config.toml
hop_length = 160
input = "log_mel"
spec_augment = true
win_length = 512
norm_position = "pre"
qk_norm = false
slots_per_expert = 2
shared_expert = false
subsampling = 2
adamw_lr_other_params = 0.0019
batch_size = 256
Rows from block 3 of a small CTC audio transcriber, named by matrix and row number. Rows with one number within an expert belong to one neuron, the router's apart. Each number is 128 + 24 x the weight over its row's rms, rounded and kept within 0 to 255. All counts start at 0.
Before each expert's rows are labels from the 100 clips, of 14848, where the router gives the expert most weight on average: "responds to" is what is common among them. Only what is clearly more common there than usual is listed. The data: short read English sentences (LibriTTS-R).
# router: slot weights (model.blocks.3.mlp.router.weight, 16x192, trained with AdamW), inputs 144-191
# up: expert up (model.blocks.3.mlp.up, 8x96x192), inputs 144-191
# down: expert down (model.blocks.3.mlp.down, 8x192x96, transposed), outputs 144-191

# expert 7
responds to: the word "i"
router.14 [134 109 147 133 122 143 166 174 123 153 105 168 143 102 120 116 109 126 135 126 113 173 200 131 114 138 132 168 129 153 126 169 150 122 157 130 134 105 141 114 134 154 135 192 121  88 149 135]
router.15 [126 152 158 127 119 167 158 153  90 178  92 151 149 127 124 100 111 130 106 139 101 157 177 133 118 138 163 141 158 150 112 148 156 135 128 127 128  97 119  94 133 110 125 133 157  81 145 116]
up.0 [167 130 138 129 126 120 162 145 123 133 101  94 146 138  94 123 128 135 107  83  92 142 123 154 107 160 124 134  71 149  69 108  96 112 124 121  67 134 117 101 107 143 151 122 154 121 129 121]
down.0 [ 96 130 119 112  81 105  89 120 178 169 178 151 121 130 126 138 126 137 139 134 136 144 155  72 127 119 125  97 132 128 143 149 114 129 141 150 159  84 124 142 140 135  80  81  89  84 137 135]
up.1 [101 109 190 117 122 141 132 125 109 107 115 112 102 125 134 104 119 154  99  87  96  92 142 127 129  67 133 155 158 162 134 143 109 141 128  96 140 153 159 146  69 130 129 139 150 117 117 103]
down.1 [116 109 124 147 128 113 101 127 127 100 140 185 159 145 178 169 130 139 135 154 142 106 153 103 120 157 108  97 107 132 110 185 160  94 105 129 107 137 114 126 145  81 126 128 105 140 131 148]
up.2 [159 166 124 141 109 144 133 134 102 139 142 139 127  50 143  99 142 144 198 156 138 109 116 149 111 151 179 110  88  89 143 141 156 127 104 129 109 147 152 123 139 144 171 117 109 135 122 121]
down.2 [ 84 122 151 125 146  99 125 137 135 111 134 115 117 154 168 182 125  79  67  97  90 117 120 108  83 155 122 120 124 113 157 110 111 116 129 124 128 105 108 190  88 131  94 115 130 146 151 127]
up.3 [124 167 126  97 172 133 105 153 149 103 176  75  92 137 177 136 142 120  81  97 128 143 109 168  90 135 130 123 184 166 118 146 116  99 119  94 139 128 135 107 133 140 141 115 118 149 160  93]
down.3 [117  87 126 150 119 118 161 137  77 134 117 165 143 135 134 143 113 156 150 183 131  84 186  92 126 119 108 171  70 115 150 150 148 109 166 147 122 126 108 168 118 158 118 114 100 132  95 153]
up.4 [ 73 141 139 108 105 123 150 160 164 135  76  86 115 106 133 105 130  95 138  97 129 146 141 131 147 101  95 126 181 158 144 121 115 114  93 100 147 149  89 138 120 153 141 139 173 157 126 102]
down.4 [140 124 145 115 142 119 116 112  66 105 143 172 130 107 107 159  88 138 124 146  79 116 106  77 115 154 142 126  95 105  81 130 167 111 171 136 100  95 129 138 147  94 104 115  90 120 128 152]
up.5 [140 130 127 120 105 133 124 102 149 139 157 130 119  92 128 134 100 133 139  99 107  94 119 140 146 103 193 143 132 131 144 129 138 137 108 127 144  75 181 126 148 157 135 130 165  89 137 128]
down.5 [ 90 162 147 123  93 148  63 105 128 149 107 113 142 142 133 107 113 127 148 115 108 120 105 159  97 135  96 144 115 132 102 128  88 131 145 151 156 175 100 167 144 112 127 155  66 161 152 155]
up.6 [129 133 110  87 183 119 177 128  85 114 144 149 139 137 125  84 112 113 103 108  92 117 117 143 167  99 151 128 115 121 117 151 117 145 126 116 210 131 121 147 141 164 130 126 126 117 103 138]
down.6 [139  85 142 121 100 129 101 112 132 128 136  90 147 116 145 168 114 128 140 109 122 142 156 146 174 106 148  94 179 141 139  66 142 157 136 124  85 145 135 149 141  94 124 163 136 109 169 143]
up.7 [126 135 124  82 179 124 136 123 105 136 113 141 153 131 147  78 153 111 109  97  91 139 122 146 157 179  78 132 155 153  79 127 150 149 159 123 140 115  85 103 126 149 123 107 148 126 165 127]
down.7 [161 167 103 126  86 139 190 162 162  85 137 170 127 148 143 120 128 142 121 148 132 130 121 128 149  97 150 141  77 156 128 147 128 114 103 124  64 106 128 136 157 128 129 136 102  95 127 102]
up.8 [167 119  97  93 137 159 107 125 108 111  88 122 132 165 126 120 126 115 116 137 135 109 126 147 126 154 133 114 131 126 139  99 134 149 128 128  90 104  73 155 109 123 105 132  95 204 104 158]
down.8 [153 172 118  81 127 116 126 137 124  80  82 164 139 174 123 160 116 116 182 136 176 129 109 145 125 124  97 160 132 146 139 165 125  60 131 133 141 108 160 113 127 150 152 154 171 137 125 125]
up.9 [134 113 154 168 107 126 168 122 121 123 116 119 130 198 165 111 173 140 111 110 192 115  83 119  90 103 163 167 149 140 145 136 119 108 141 132 139 128 161  92 151 129 113 116 126 150 130 176]
down.9 [125 113 114  82 140 154 126 104 131 122  92 112 119 150 136 153 120 146 127 113 177 144 147 111 119 142 119  97  82  86 182 112 133 156 134 133 125 144 139 129  91 136 170 131  97 121 130 136]
up.10 [112 131  93 179 120 132  63 103  62  94 122 111 146  95 108 134 123 141 128  71 101 149 127 147 136 159  90 154 136  77 149 100 172 136 145 150 124  96 111 142 135 125 156 122 110 140 151 172]
down.10 [109 141 118  96 172 156 146 140 134 137 117  88 154 148 142 127 136 148 149 138 125 141 128 162 153 122 153 129 130 162 139 175 129 118 156 101 177 130 121 147 121 151  97 152  97 174 112 146]
up.11 [122 142 152 172 132 120 147 131 118 133 172 117 146 106 107 109  90 107 130 155 101 132 104 137 147 120 123 101 152  86 157 147 145  95 138 169 149 145 137 117 143  98 133 125  86 130 151 127]
down.11 [141 124 101 122 124 162 144 136 139 136 103 148 139 161 168 120 127 105 176 157 156 141  93  90 153 126 121 140 135 169 161 124 114 104  99 148  61  88 151 123 109 132 129 150 151 109 130 112]

# expert 2
responds to: the word "not"
router.4 [132 105 118  96 119 120 135 151 152 133 156 103 149 120 103 132 106 107 151 133 121 111  83 117 129 160 107  98 115 117 154 103 133 152  99 110 110 133 101 141 129 102 120 126 122 181  92 101]
router.5 [135 165 123 123 150 142 148 138 137 102 124 120 127 163 110 120 105 158 150 129 140  91 128 124 101 118 107 114 101 141  91  68 124 125 138 123 114 147 112 143 117  95 140 116 157 114 108 125]
up.0 [140  81 164  84 111 140 115 112 102 145 103 170  95  76 119 115  90 146 127 139 148 102 117 134  96 162 153 127 147 114 138 167 138  85 136 126 152 144 158 158 114 135 129 108  64 100 142 128]
down.0 [ 97 145 105 198 127 133 120 116 148 108 128  77 133 149 121 165 186 122 135 111 129 135 150 107 138 123  88 104 154  90 120 109 153 135 136 155 103  97 134 120 111 125 124 127 157 144  89 117]
up.1 [173 155 125  76 121 166 139 120 167 170 163 129 147 157 141 109 156 113 130 108 113  76 134 131 146 147 103 174 141 131 125 142 135  94 138 154 107  77  96 133 131 133 104 112 117 134  97 113]
down.1 [114 144 117 156 162 107 146 133 141 110 113 122 156 110 150 129  79 176 144 101 104 135 122 122 115 159 114 107 151 190 117 126 162 145 159 143 137 183 149  98 119 123 143 134 128 129 134 154]
up.2 [ 72 144 108 131 153  87 146 110 153 136 141 106 134  90 122 120 163 150 127 213 121 135 135 183 142 138 127 125 119  91 139 123 106 127 132 124 172 113 183 122 128 121 149 110  97 128  94 109]
down.2 [161 138 166 111 129 118  79 119 126 131 124 170 117 104 131 143 138 133 126 118 148 138 133 137 125 137 147 157 156 183  97 165 134  85 154 138 115 101 164 122 120 137 111  98 142 138 155 108]
up.3 [123 100 190 114 157 129 130 114 127 104 128 151 128 149 134 117 129 141 150  99 125 126 144 118 112 125 120 131 145 108 135 160 156 148 137 138 122 139 153 133 165 149 147 155  86 163 132 129]
down.3 [110  97 102 110 102 143 115 113 137 141 159 120 106 140 116 102 138 113  96 140 113 115 133 118 141 145 126 106 157 156 106 136  76 151 124 111 132 127 144 145 142 130 118 145 156 131 137 124]
up.4 [141  66 136 115 135 112 130 132  97 137  96 122 120  77 134 149 170 137 138 155 182 117 139 141 111 149  98 128 118 117 124  92 145 130 114  96  87 136 132  97  89 119 129 121  97 119 123 112]
down.4 [130 166 128 140 135 125 147 140 151 150 100 135 135 121 114 115 110 108 132  68 144 131  92 129 141  88 103 135 116 134  99 141 100 163 187 142 179 125 127 155 136 131 103 106 116 161 110 164]
up.5 [147 100 174 140 141 135 148 146 117 131 183 140  73  77 118 132 109 132 165 102 117 137 122  83 116  98 134 129 166 109 150 125 126 208 105 109 146 135  96 126 119 106 161 191 127 155 106 100]
down.5 [160 127 132 129 100 116  94 125 116  99 128 139 115 101 149 161 131 129 110 101 152 101  92 172 148 122 137 151 134 122 169 154 134 190 121 125 100 139 151  97 123 129  68 115 110 110 130 102]
up.6 [114 139 154 130  88 125 130 156 177 107 137 149 174  93 118 108 134 136 129 127 158 222 153 129 146 111 104 117  70 177  60 141  70 135 101 135 123 101 143 130 187 160 194 143 140 149 113 139]
down.6 [134 127 103 133 132 134 114 141 138 151 145 127 117 158  98 162 160 117 153 166 107 118 125 180 146 137 172 116 147 116 132 161 117 138 163  94 115 100  92  97  99 126  79 143 144  88 125  87]
up.7 [165  82  92 119 130 105 155 100  98 139 118 110  99 125 115 128 139 135 149 133 138 117 175 145 155 151 117 166 129 125 152  68 145 131 143 124  91 140 153 105 138 120 129 171  98 122 115  84]
down.7 [114 117  90 137 105 123 135 103 118 133  93 184 161 136  88 133 107 127  99 139 123 148 109 161 116  96 153 140 109 125 133 181 116 120 105 105 112 102 112 144 118  83 138 159 126 159 162 146]
up.8 [159 115 163 121 169 121 130 113 126 126 138 135 168 119 146  97 173 125 106 142 146  98 134 133 103 133  93 133 159 108 134 122 125 139  86 141 124 121 120 106 119 156 128  94 112  93 120 116]
down.8 [120 145  98 127  97 168 138 105 105 147 101  71 143 136 139 154 110 151 104 136 117 115 166 125 169  99 109 127 105 120 124 112  92 139 141 110 104 161 152 141 135 128 125  99 101 166  85  83]
up.9 [185 117 169  93  97  82 100 149 140 105 149 168 130 145 140 150 121  94 134 137 140 151 122 117 129 123 131 128 136 137 146 134 114 174 137 111 129  74 147  80 120 162 117 150 126 108 103 165]
down.9 [110  96 118 174 144 120 174 171 126 151 118 115 132 112 119 117 104 124 131 103 150  98 106 153 126 125 142 159  94 139 113 107 138  97 103  86 124 159 108 196 187 111 108 117 134 141 126 142]
up.10 [124  86 116 149  98 118 130 114 111 155 131 129 135 164 108 111 131 144 124  87 146 135 154 114 107 120 135  95 151 121  93 134 126 141  93 154 149 120  74 112 125  81 123 110 131 151 142 144]
down.10 [ 81 115 121  99 125 116 125 113 121 122 140 165 120 176  92 140 119  80 171 153 149 102 140 113 153 135  93 118 125 141 123 154 115  69 143 127 146  84 157 109 153 154 136 208 105 137 139  90]
up.12 [152  90 150 132 122 166 117 147 141 134 138 146 149  79 150 165 120  99 183 155 129 121 133 149  79 111  99 141 146 124 164 169 145 125 132 135  92 123 123 117 135 185 117 161 151 149 109 127]
down.12 [149 125 147 122 159 109 154 148 116 126 107 118 123 155 148  90 150 152 113 101 140 142 136 123 168 124 108 113  87 157  73 128 123 125  92 124 165 127 137 184 134  44 134 157 165 155 126 131]

# expert 1
responds to: the word "said"
router.2 [ 85 100 151  86 154 162 107 103 128 118 140  99 137 131 148 101 117 125 159 117 137 104  97 131 130 108 105  94 141 115 119 124 124 135 101 164 152 182 116 112  89 143 156  88 122 143 113 114]
router.3 [117 130 108 100 108 101 133 130 111 131 196  94 106 106 144 150  90 123 188 165 145 125 105 118 122 116 110 164 137 126 122 100 104 124 116 113 131 193 108 123 132 126 154 142 151 142 149 138]
up.0 [161 145 124 111 157 107 145 101  65 111 141 156 109  89 118 119 143  90 104 122 122 103 115 148 122 104 131  95 151 161  93 113 145 135 138 137 135  97 154 132 127  76 101  76  96 161  99 131]
down.0 [ 94 161 133 110 121 163 123 130 165 142 186 129 162 137 131 107 133 144 119 155 139 108 104 140 150 134 122 110 109 122 146 122 120 134 124 136 125 130 116  72 115 144 110 134 129 112 129 127]
up.1 [117 125 116 110  93 131 123 136  95 131 164  96 123 112 146 113 144 120  96 158 101 143 182 108 179 108 121 122 104 144 123 134 102 189  99  95  92 167 165 115 129 130 141 139 131 107 132 114]
down.1 [140 141  98 125 126  99 160 121 106 111 142 121 139 108 170 166  95 129 142 165 165  89 128 113 120 157 138 134 164 141 178 168 118 121 144 147  98 132 101 147 115 145 100 166 148 153 119 144]
up.2 [103  68 118 109 148  96 123 148 166 125 155 133 156 119 122 111  93 123 157 136  99 184 133 116 116 140  92  99 157 152 129 152 123 139 125 118 102 141 155 117 120 167 101 108 123 138 129 111]
down.2 [150 185 146 145 163 139 129 115 114 137 116 116  79 106  87 116 114 111 151 102 114 115 166 138 117 103 160 143 126 122 116 111 156 100 106 152  91 129 128 171 150 143 134 120  65 117 117 161]
up.3 [167  94 113 108 135 104 132 143 129 117 116 103 148 152  98 134 130 126 154  97 122 156 180 105 131 150  90 166 155 168 134 115 144 107 165 134 101 157 108  94 137 136  67 142 113  79 142 147]
down.3 [101 113 118 119 135 151 126  97 112 132 134 149 106 118 116  89 131 129  67 142 173 118 138 132 134 140 162 126 138  84 145 155  73 146 111 123 159 125 134 124 116 115 172 149 150 105  90 141]
up.4 [103 132 164 132 106 100 157 102 144  91 115  82 120 124  90 114 125 123 109 138 137 139 185 142 133 156 161 168 114 124 123 105 121 152 147 111 144 121 152 146 132 181 143 179 167 167 123 112]
down.4 [127 124 103 177 142  78 110 130 180 142 129  54 108 109 144 132 117 116 168 171 137  74 144 126 107 104 139  88 150 126 137 126  98 135  85 139 122 112  79 161 121 146 105 131 153 108 140 133]
up.5 [120 130 155 116 131 140 112 164 118 152 124 152  88 140 107  97 118 112  95 119 129 116 126 116 111 145  94 108 170 155 108 171 105 115 117 129 100  96 124 151 107 100 119 135 133  90 157 129]
down.5 [129 149 147 189 130 139 106 107 122 154 154 130 168 132 152 137 126 118 199 120  88 101 129 120 127 106 108 111  97 104 135 122 128 136 180 134 158 141 119 127 142 114 119  88 109 119 101 134]
up.6 [128 103 167 172 131  83 157 118 111 149 153 123 134 180 146 120 151  99 130 111  77 125  85 125 131 149 136 125 106 155 124 119 103  96  65  91 146 109 133 115  95 162 146 102 125 147 124 118]
down.6 [157 139 104 127 158 126  93 151 109  83 138 109 117 150 115  78 166 136 106 161  72 132 145 120 139 140 133 165 112 118 102 121 152 156 129 118 153 142 159 154 138 118 115 121 112 158 128 127]
up.7 [133 127 128 147 153 124 163 144 149 143 116 145 118 130 159 147 161 148  83 113 118 133 117 180 144 123 106 145 145 159 145 107 134 152 139 103 118 131 126  71 121 127 140  98 149 117 166 157]
down.7 [118 123  88 127 116 154 113  95 117 112 101 102 135  95 113 110 142 118 126 106  84 134 114 131 115 146 127 142 151 195 121 143 106 143 134 112 147 127 135 130 116  94 111 152 115 120 137  84]
up.8 [ 89 117 176 147 166 142  99 114 140 151 151 127  98 164 132 126 112 134 177 103 123  83 124  91 113 102 136 101 135 124 152  91 126 128 129 146 122 173 131 149 124 108 171 135 133 119 152 127]
down.8 [105 126 106 126 148 122 140 127 149 136 139 130 112 112 157 134 141 128  79 129 182 127 125 125 122 150  99 148 138 117 129 127 122 130  84  96 136  99 116 113 151 125  65  72 142 108  98 106]
up.9 [150 107 149 125 137 162 112 121 151 129 109 123 145  94 163 131 142 144 162 104 121 135 101 126  97 181 133  90  83 102 104  83 152 144 157 128 134 135 176 124  73 129 143 148 130 151 138 172]
down.9 [156 158  98 130 161 128 137 112 137 172  84 136 105 167  75 139 109 139 140  75 120 153 151 113  92 108 130 114 173 102 116 167 119 158 148 161 139  84  66 138 136 119 102 125 116 154  98 136]
up.10 [ 86 124  91 153 140 156 173 181 129 105 102 128 118  94 118 125 106 120 122 126 130 171  96  99 115 145 151 110 112 113 163 162 146  92 104 138 131 161  83 117 112 148 176 144 144 130 122 116]
down.10 [145 122 108 118 101 144 150 135 151 122 183 108 111 191 142  89 152 100 105 162 115 139 159  93 118 115 136 108 138 101 121 122 128 111 141  86 132 163 190 126 102 139 149 127 118 128 173 128]
up.11 [139 146 160 140 163 137 110 120 108 140 122 158 104 141 124 124 140 153 155  75  93 147 148 138 115 127 132 136 129 103 128 114  96 125 163 152 139 112 124 159 103 147 134 146 114 128 119 133]
down.11 [112  96  99 130 143 153 122 142 121 137  99 125 117 118 126 119 152 115 137 155 167 143 138 144 140 107 106 105 123 149 163 195 137 147 102 108 106 137 144  98 138 127 144 104  90 129 112 130]

# expert 5
responds to: the word "the"; the word "of"
router.10 [132 118 121 103 136 134 153 132 139 133 142  94 107 122 101 112 136 129 143 109 119 123 111 127 119  98 124  99 150 104  96 113 142 111  83 125 153 116 100 114 139 157 149 132 168 139 115 129]
router.11 [119 119  85 133 131  96 159 105 138 129 133 116 100 112 134 133 118  98 122 121 100 130 129 128 134 148  96 124 132 132 102 127 112 124 106 135 127 144  82 102 127 141 115  84 159 147 124 113]
up.0 [104 139  73 164 119 147 138 147 159 101 129 134 103 193 131 147  86 115 119 117 156 138 122 107 118 154 117 144 137 135 144 111 135 117 119 138 139 124 129 194 156 118 155 162 116 105  79 116]
down.0 [184 137 145 113 124 133  95 136 143 147  86 136  70  96 200 143 115 159 139 116 136 103 120  70 137 133 114 159 148 122 111  95 136 121  97 104 156 114 148  77 107 147 112  97 130 104 143 137]
up.1 [120 132 158 108 125 107 129 127 136 174 160  98 131  97 143 108 148 116 138 131 127 136  72  94 130 100  94  71 115 114 130 107 117 132 132 111 130 153 133 104 106 159 141 128 149 138 101 110]
down.1 [124 133 168 127 139 134 133 147 111 105 139 140 138  95 151 100 121 146 118 123 142 152 155 122 141 111 132 143  97 157 155 100 113 118 132  88 128 134 142 127 122 155 143 123  62 120 134 132]
up.2 [160 128 156  72 128 151 140 106  92 135 147 161 163 189 111 130 120  94 143 123  95  86 109 144 118 135 144 178 109 121 126  97 143 154 116  99  90 102 138 144 124 154  83  85 114 120 119 109]
down.2 [126 161 135 107 132 128 123 162 143 112 134 102 118  68 155 125 111 130 139 126 154 148 118 145 111 109 103 111 203 100 130  95  94  91 145 127 131 108 153 110  85 153 152 158 112 106 131 160]
up.3 [125 101 155 108 138 149 104 149 103 151 136 157 169 129 135 111 126 183 121 115  91 141 124 134 122 103 107 137 138 139 191 182 105 129 122  92 110 124 133 126 125 151 127 137 101 135 127 148]
down.3 [100 150 143  97 103 149 139  94 154 103 113 134 113 132 134 130 100 155 177 127 158 126  96 120 120 146 161 108 143 125 127  89 149 143 110 165 136 149 127 145 149 118 117 146 102 119 109 102]
up.4 [130 105 169  88 132 162 155 137 115 150 111 126 138 118 134 142 128 121 123  97 122 149 108 148 105  92 140 103 206 139 133 129 146 113 102 170 128 175 107 141 134 166 154 150 119 146 128 135]
down.4 [ 99  88 123 137 146 155  90  83 121  93 160 182 130 136 144 149 159 147 180 141 127  92 162 112 191  94 143 159 129  87 113 125 134 154 133  95 184  88 124 100 137 107 142 122 122 146 114 159]
up.5 [103  72 105 112 164 112 139 136 113 133 115 131 124 126 103 117 132 162 139 189 150 143 115 102 136 131 138  89 115 120 170 135 169 135 116 161 114 107 164 102 124 139 145 160 118 170 130 135]
down.5 [141 109  85 156 115 139 169 183 105 106 190 133 106 140 111  77  81 152 142 128 126 114 136 148 133 150 131  66 106  90 168 139  99 126 143 137 153 118 117 109 152 150 137 149 107 139 185 117]
up.6 [138 115 149 123 128 107 113 113  98 148 105 127 168 158 104 160 151 134 189 142 155 175 135 174 165 119 109 133 123 119  94 141 124 132 140 163 121 140 117 146 114 100 130 123 144  92 150 178]
down.6 [106 105  80  87 140 138 123 148 196 115 141 107 122 131 117 126  93 126 121 116 115 111 118  81 161 145 133 120 143 176 130 172 164 125 149 114 135 148 110 127 134 120 136 129 110  99 136 115]
up.7 [118 128 132 116 137 135 119  87 172 117 169 150 100 138 122 145 147 143 136 153 108 117 118 170 114 163 106 133 132 130 158  88 136 119 152 159 141 151 158 138 111  56 115 140 125 139 170 148]
down.7 [ 99 138 141 128 166 137 154 177 115 138 116 140 170 134 121 129 116 158 143 125 170 151 149 124 113  69 161 145 111 103 105 169 104 173 118 125 132 135 133 172 134 147 112 142 142  79  93 149]
up.8 [147 127 155  90 130 121 133 129  89 124 132 137 125 107 155 159 130 135 152 144 148 115 136 133 118 135 138 110  92 128 162 138  99 122 167 142  94 125 130  66 176 150 125  70 132  88 151 108]
down.8 [ 85 123  91 150  98 133 130 114 121 111 120 160  92 159 147  90 108 115 126 147 136 121 160 141 128 114 102 129 143 124 134 128 127 119  60 110 141 124 167 160 132 146 167 132 112 133 114 159]
up.9 [151 120 130 131 174 123  80 161 115 138 126 143 170 130 130  74 122 152 112 136 134 141 136 148 102  88 147 158 115 169 151 133 104 117 113  86 133 117 144 150 117 154 104 136 105 129 107 133]
down.9 [120 161 106 153 144 160 172 117 120 141 175  89 143 156 167 143  88 144 124 160 115  94 141 104 159 133 150  91  99 142 132 137 147 123 131 111 160 120 113 115 125 126 116 136 103 150  93 135]
up.10 [151 141 171 128 175 136 128 117 152 102 127 128 117 130 154 103 138 126 156 116 131 112 139 167 146 108 123 131 141 113 127 167 125 137 129 163 157 140 137 114 121 127 107 150 121  85 150 142]
down.10 [111 147  91 167 130 108 168 121 114 166  86 120 133 124 150 113 101 147 135 148 133 115 184 121 139 131 145  83 155 151 183 123 170 175  93 131 122  90 138 162 153 149 138 140 105 109 133 130]
up.11 [ 93 134 113 133  82 155  98  97 136 146 158 129 117 133 155 158 137 117 142  97 110 156 141 108 109 136 147 145  96 175 140 193 127 133 112 152 130 164  95 124 153 133 135  92  73 138 149 129]
down.11 [117 133 127 144 127 103 134 171 109 160 147 149  92 102 172 147 160 124 147 118 167  78 105 136 101 145 127 121 127  82 119 111 108 164 105 143 141 125 123 108  99 119 164 183 157 116 126 164]

# expert 4
responds to: the word "you"; the word "he"
router.8 [142 118 111  98 156 130 142 131 104 127 115 122 117 120 145 140 116 105 178 104 122 148 158 127 132 127 128 149 165 123 149 134 108 121 116 158 148 130 145 153 139 129 142 163 126 142 110 106]
router.9 [176 121 120 116 152 130 141 132 119 132 103 117  98 117 101 126 142 119 139  92 115 138 135 140 129 140 101 145 142 157 129 139 113 134 124 167 122 116 104 110 131 148 121 168 138 102 129 135]
up.0 [134 119 143  98 108 162 187 142 119 112 116 140 149 173 147 121  98 136 157 105 160 106 121 169 117 124 156 191 123 122 118 155 151 129 117 108 107 137  98 127 145 113 104 118 108 118 139 109]
down.0 [122 126 109 144 168  82 100 136 156 164 152 141 148 103 125 156 151 116 118 108  91 183 136 108 112  94 190  70 139 130 137 130 132 106 106 148 128 130 134 118 147  83 136 101 133 106 112 154]
up.1 [ 89 147 115  91 109 153 135 140  89 105 173 101  85 129 111 156 144 138 164 119  92  94 107 109 138 121 179 104 123 115 146 136 117 126 150 127 126 173 121 139  96 160 141 145 103 117 151 100]
down.1 [145 147 136 127 137 113  92 119 140 157 138 140 195 107  80 110 138 156  89 129 125 155 110 160 105 107 135 126 122 135 137 114 150 103 143 133  97  96 143 119 193 123 119 104 138 133 121 121]
up.2 [129 139 102 165 107 120 122 128  94 112 207 143  96 143 119 129 123 127 119 107 120 161 135 131 111 114 178 159 123 160 131 170 120  82 121 128 102 138 168 131 120 146 121 139  93 135 131 113]
down.2 [115  95 171 138 116 138 121 117 128 142 162 127 139 103  84 121 129 105 143 114 143 114 109 150 160 133 120 133 136 135 152 106  98 131 150  96 103 132  90 137 138 132 146 119 112 136 163 173]
up.3 [145 125 127 122  97  95 115 137 114  77 134 177 165 125 112 191 129 150  84 112 137 117  92 153 149 128 144 159 141 168 149 118 130 145 146  92  98 134 128 116 149 119 150 152 142 139 115 149]
down.3 [ 81 101 131 110 151 171 127 101 138 155 129 135 105 139 157  79 116 138 163 143 160 141 122 103 117 125 105  77  78 160 154 146 188  83  86 156 132  93 142  98 144 159 125 111 135  93 149  83]
up.4 [117 146 128 152  85  79 127 172  91 113 152 134 136 120  93 133 178  91 129  97 171 100 111 129 134 121 144 137 131 108 121 131 150 149 124 115 138 152 160 119 129 145 145 139 158 121 134 112]
down.4 [161  90 154 128 173 181 110  88 114 128 113 159 144 140 133 122  82 146 118 183  98 104 124  81 151 120 102 121 131 160 188 111 124 152 145 163 113 110  95 126 152 115 148 114 121 117 142 161]
up.5 [107 161 148 130 199 120 112 112 155 139 143 146 152 102  70  81 125 159 143 138 139 147 114 164 174 151 129 119 117 138 122 121 112 117 144 161 162 136 116 194  85 142  92 142 143  78 105 163]
down.5 [162 146 104 133 153 110 128  90  95 161 130 127  92 151 125 143 131 142 118 143 122 141 108 125 110 171 126 156 146 105 182 101 180 137  88 109 125 146 137 116 155 132 145 131 118 147 143  74]
up.6 [132 158 119 142 159 125 143 173 132 140 157 129 143 136 137 146 122 163  95 144 123 163  88 157 102 145 151 132 120  89 181 124 133 158  77 125 157 111 132 144  89 107 127 114 133 118 127 178]
down.6 [ 95  96 123 101 122 143 105 116 126 132  69  78 139 139 167 138 118 143 138 117 161 128 130 124 112 103 116 150 150 165  92 114 115 150 162 111 141 169  88 147  90 108  95 148 112 133 174 132]
up.7 [126 140 123 146 186 140 120 178 105 122 140 130 142 159 118 139 134 159 112 157 129 123  94 114 142 141 116 175  85 129 136 147  92 124 113 148 112 130 140 132 113 102 134  92 117 125  97  95]
down.7 [ 81 139 116 126 122 137 172 105 167 125 141 102 157 109 153 117 101 113 101 132 123 165 114 145 120 120  94  88 110 116  71 133 121 177 125 125 154 113 139  90 127 122 147 153 103 130 145 138]
up.8 [133 138 136 139 159 126 183 139 156 164 142 146 130 111 109 124 105 107 130 138 135 135 146  83 125 140  85 118 110 137 110 130 144 136 102 125 130 127 134 108 130  83 125 158 109 116 115 110]
down.8 [125 119 148 113 129 112 122 139 104  79 102 107 125 134 139 151 114 131 101 112 129 107 106 130 143 157 172 130 118 118 146 112  61 143 139 124 146 111 153 123 166 159 133  96 105  97 159 144]
up.9 [157 153 147 138  96 163 160 144  92  91 109 104 134 117 121 164 129 166 145 119 151 145 145 186 134 146 108 134 147 106 120 104 130 135 109 131 142 127 145 113 168 143 152 139  76 146 106 146]
down.9 [127 127 146 119 123 125  55 172 151 129 132 147  75 141 158 160 110 149 146 167  83 117 101 122 128 122 130 133 137 108 157 160 164 130 112 129  74  97 136 149 134  78 107 120 152 115 158 155]
up.10 [115 133  99 105 134 153 183 174 109 150 185 127  96 134 145 124 104 131 161 111 161  98 145 107 102 138 129 146 124 100 140 147 133 115  94 194 157 134  89 168 161 151 128 117 122 117 115 125]
down.10 [139 123 141 133 132 122 110 112 101 109 121 116  68 115 179  71 148 144  76 175  82 116 135 108 127 131 141 136 139 144 125 142 171 126 115  61 140  86 119 114 145 127 101 140 118 147  75 132]
up.11 [149 131  73 154 150 119 145  81 108 158 107  70 157 130  85  82 146 133 147 138 108 133 102 141 123 182 160 123 101 128 108 123 145 135 147 104 151 127  86  93 138 144  99 165 164 173 149 136]
down.11 [135 141 151 103 122 112 118 142 118 147 125 143 119  92  99 153 133 116 133 149 133 119 100  98  92 151 144 140 164 117 119 109  96  91 168 159  98 156 122  93 162 130 111  87 149 130  97 124]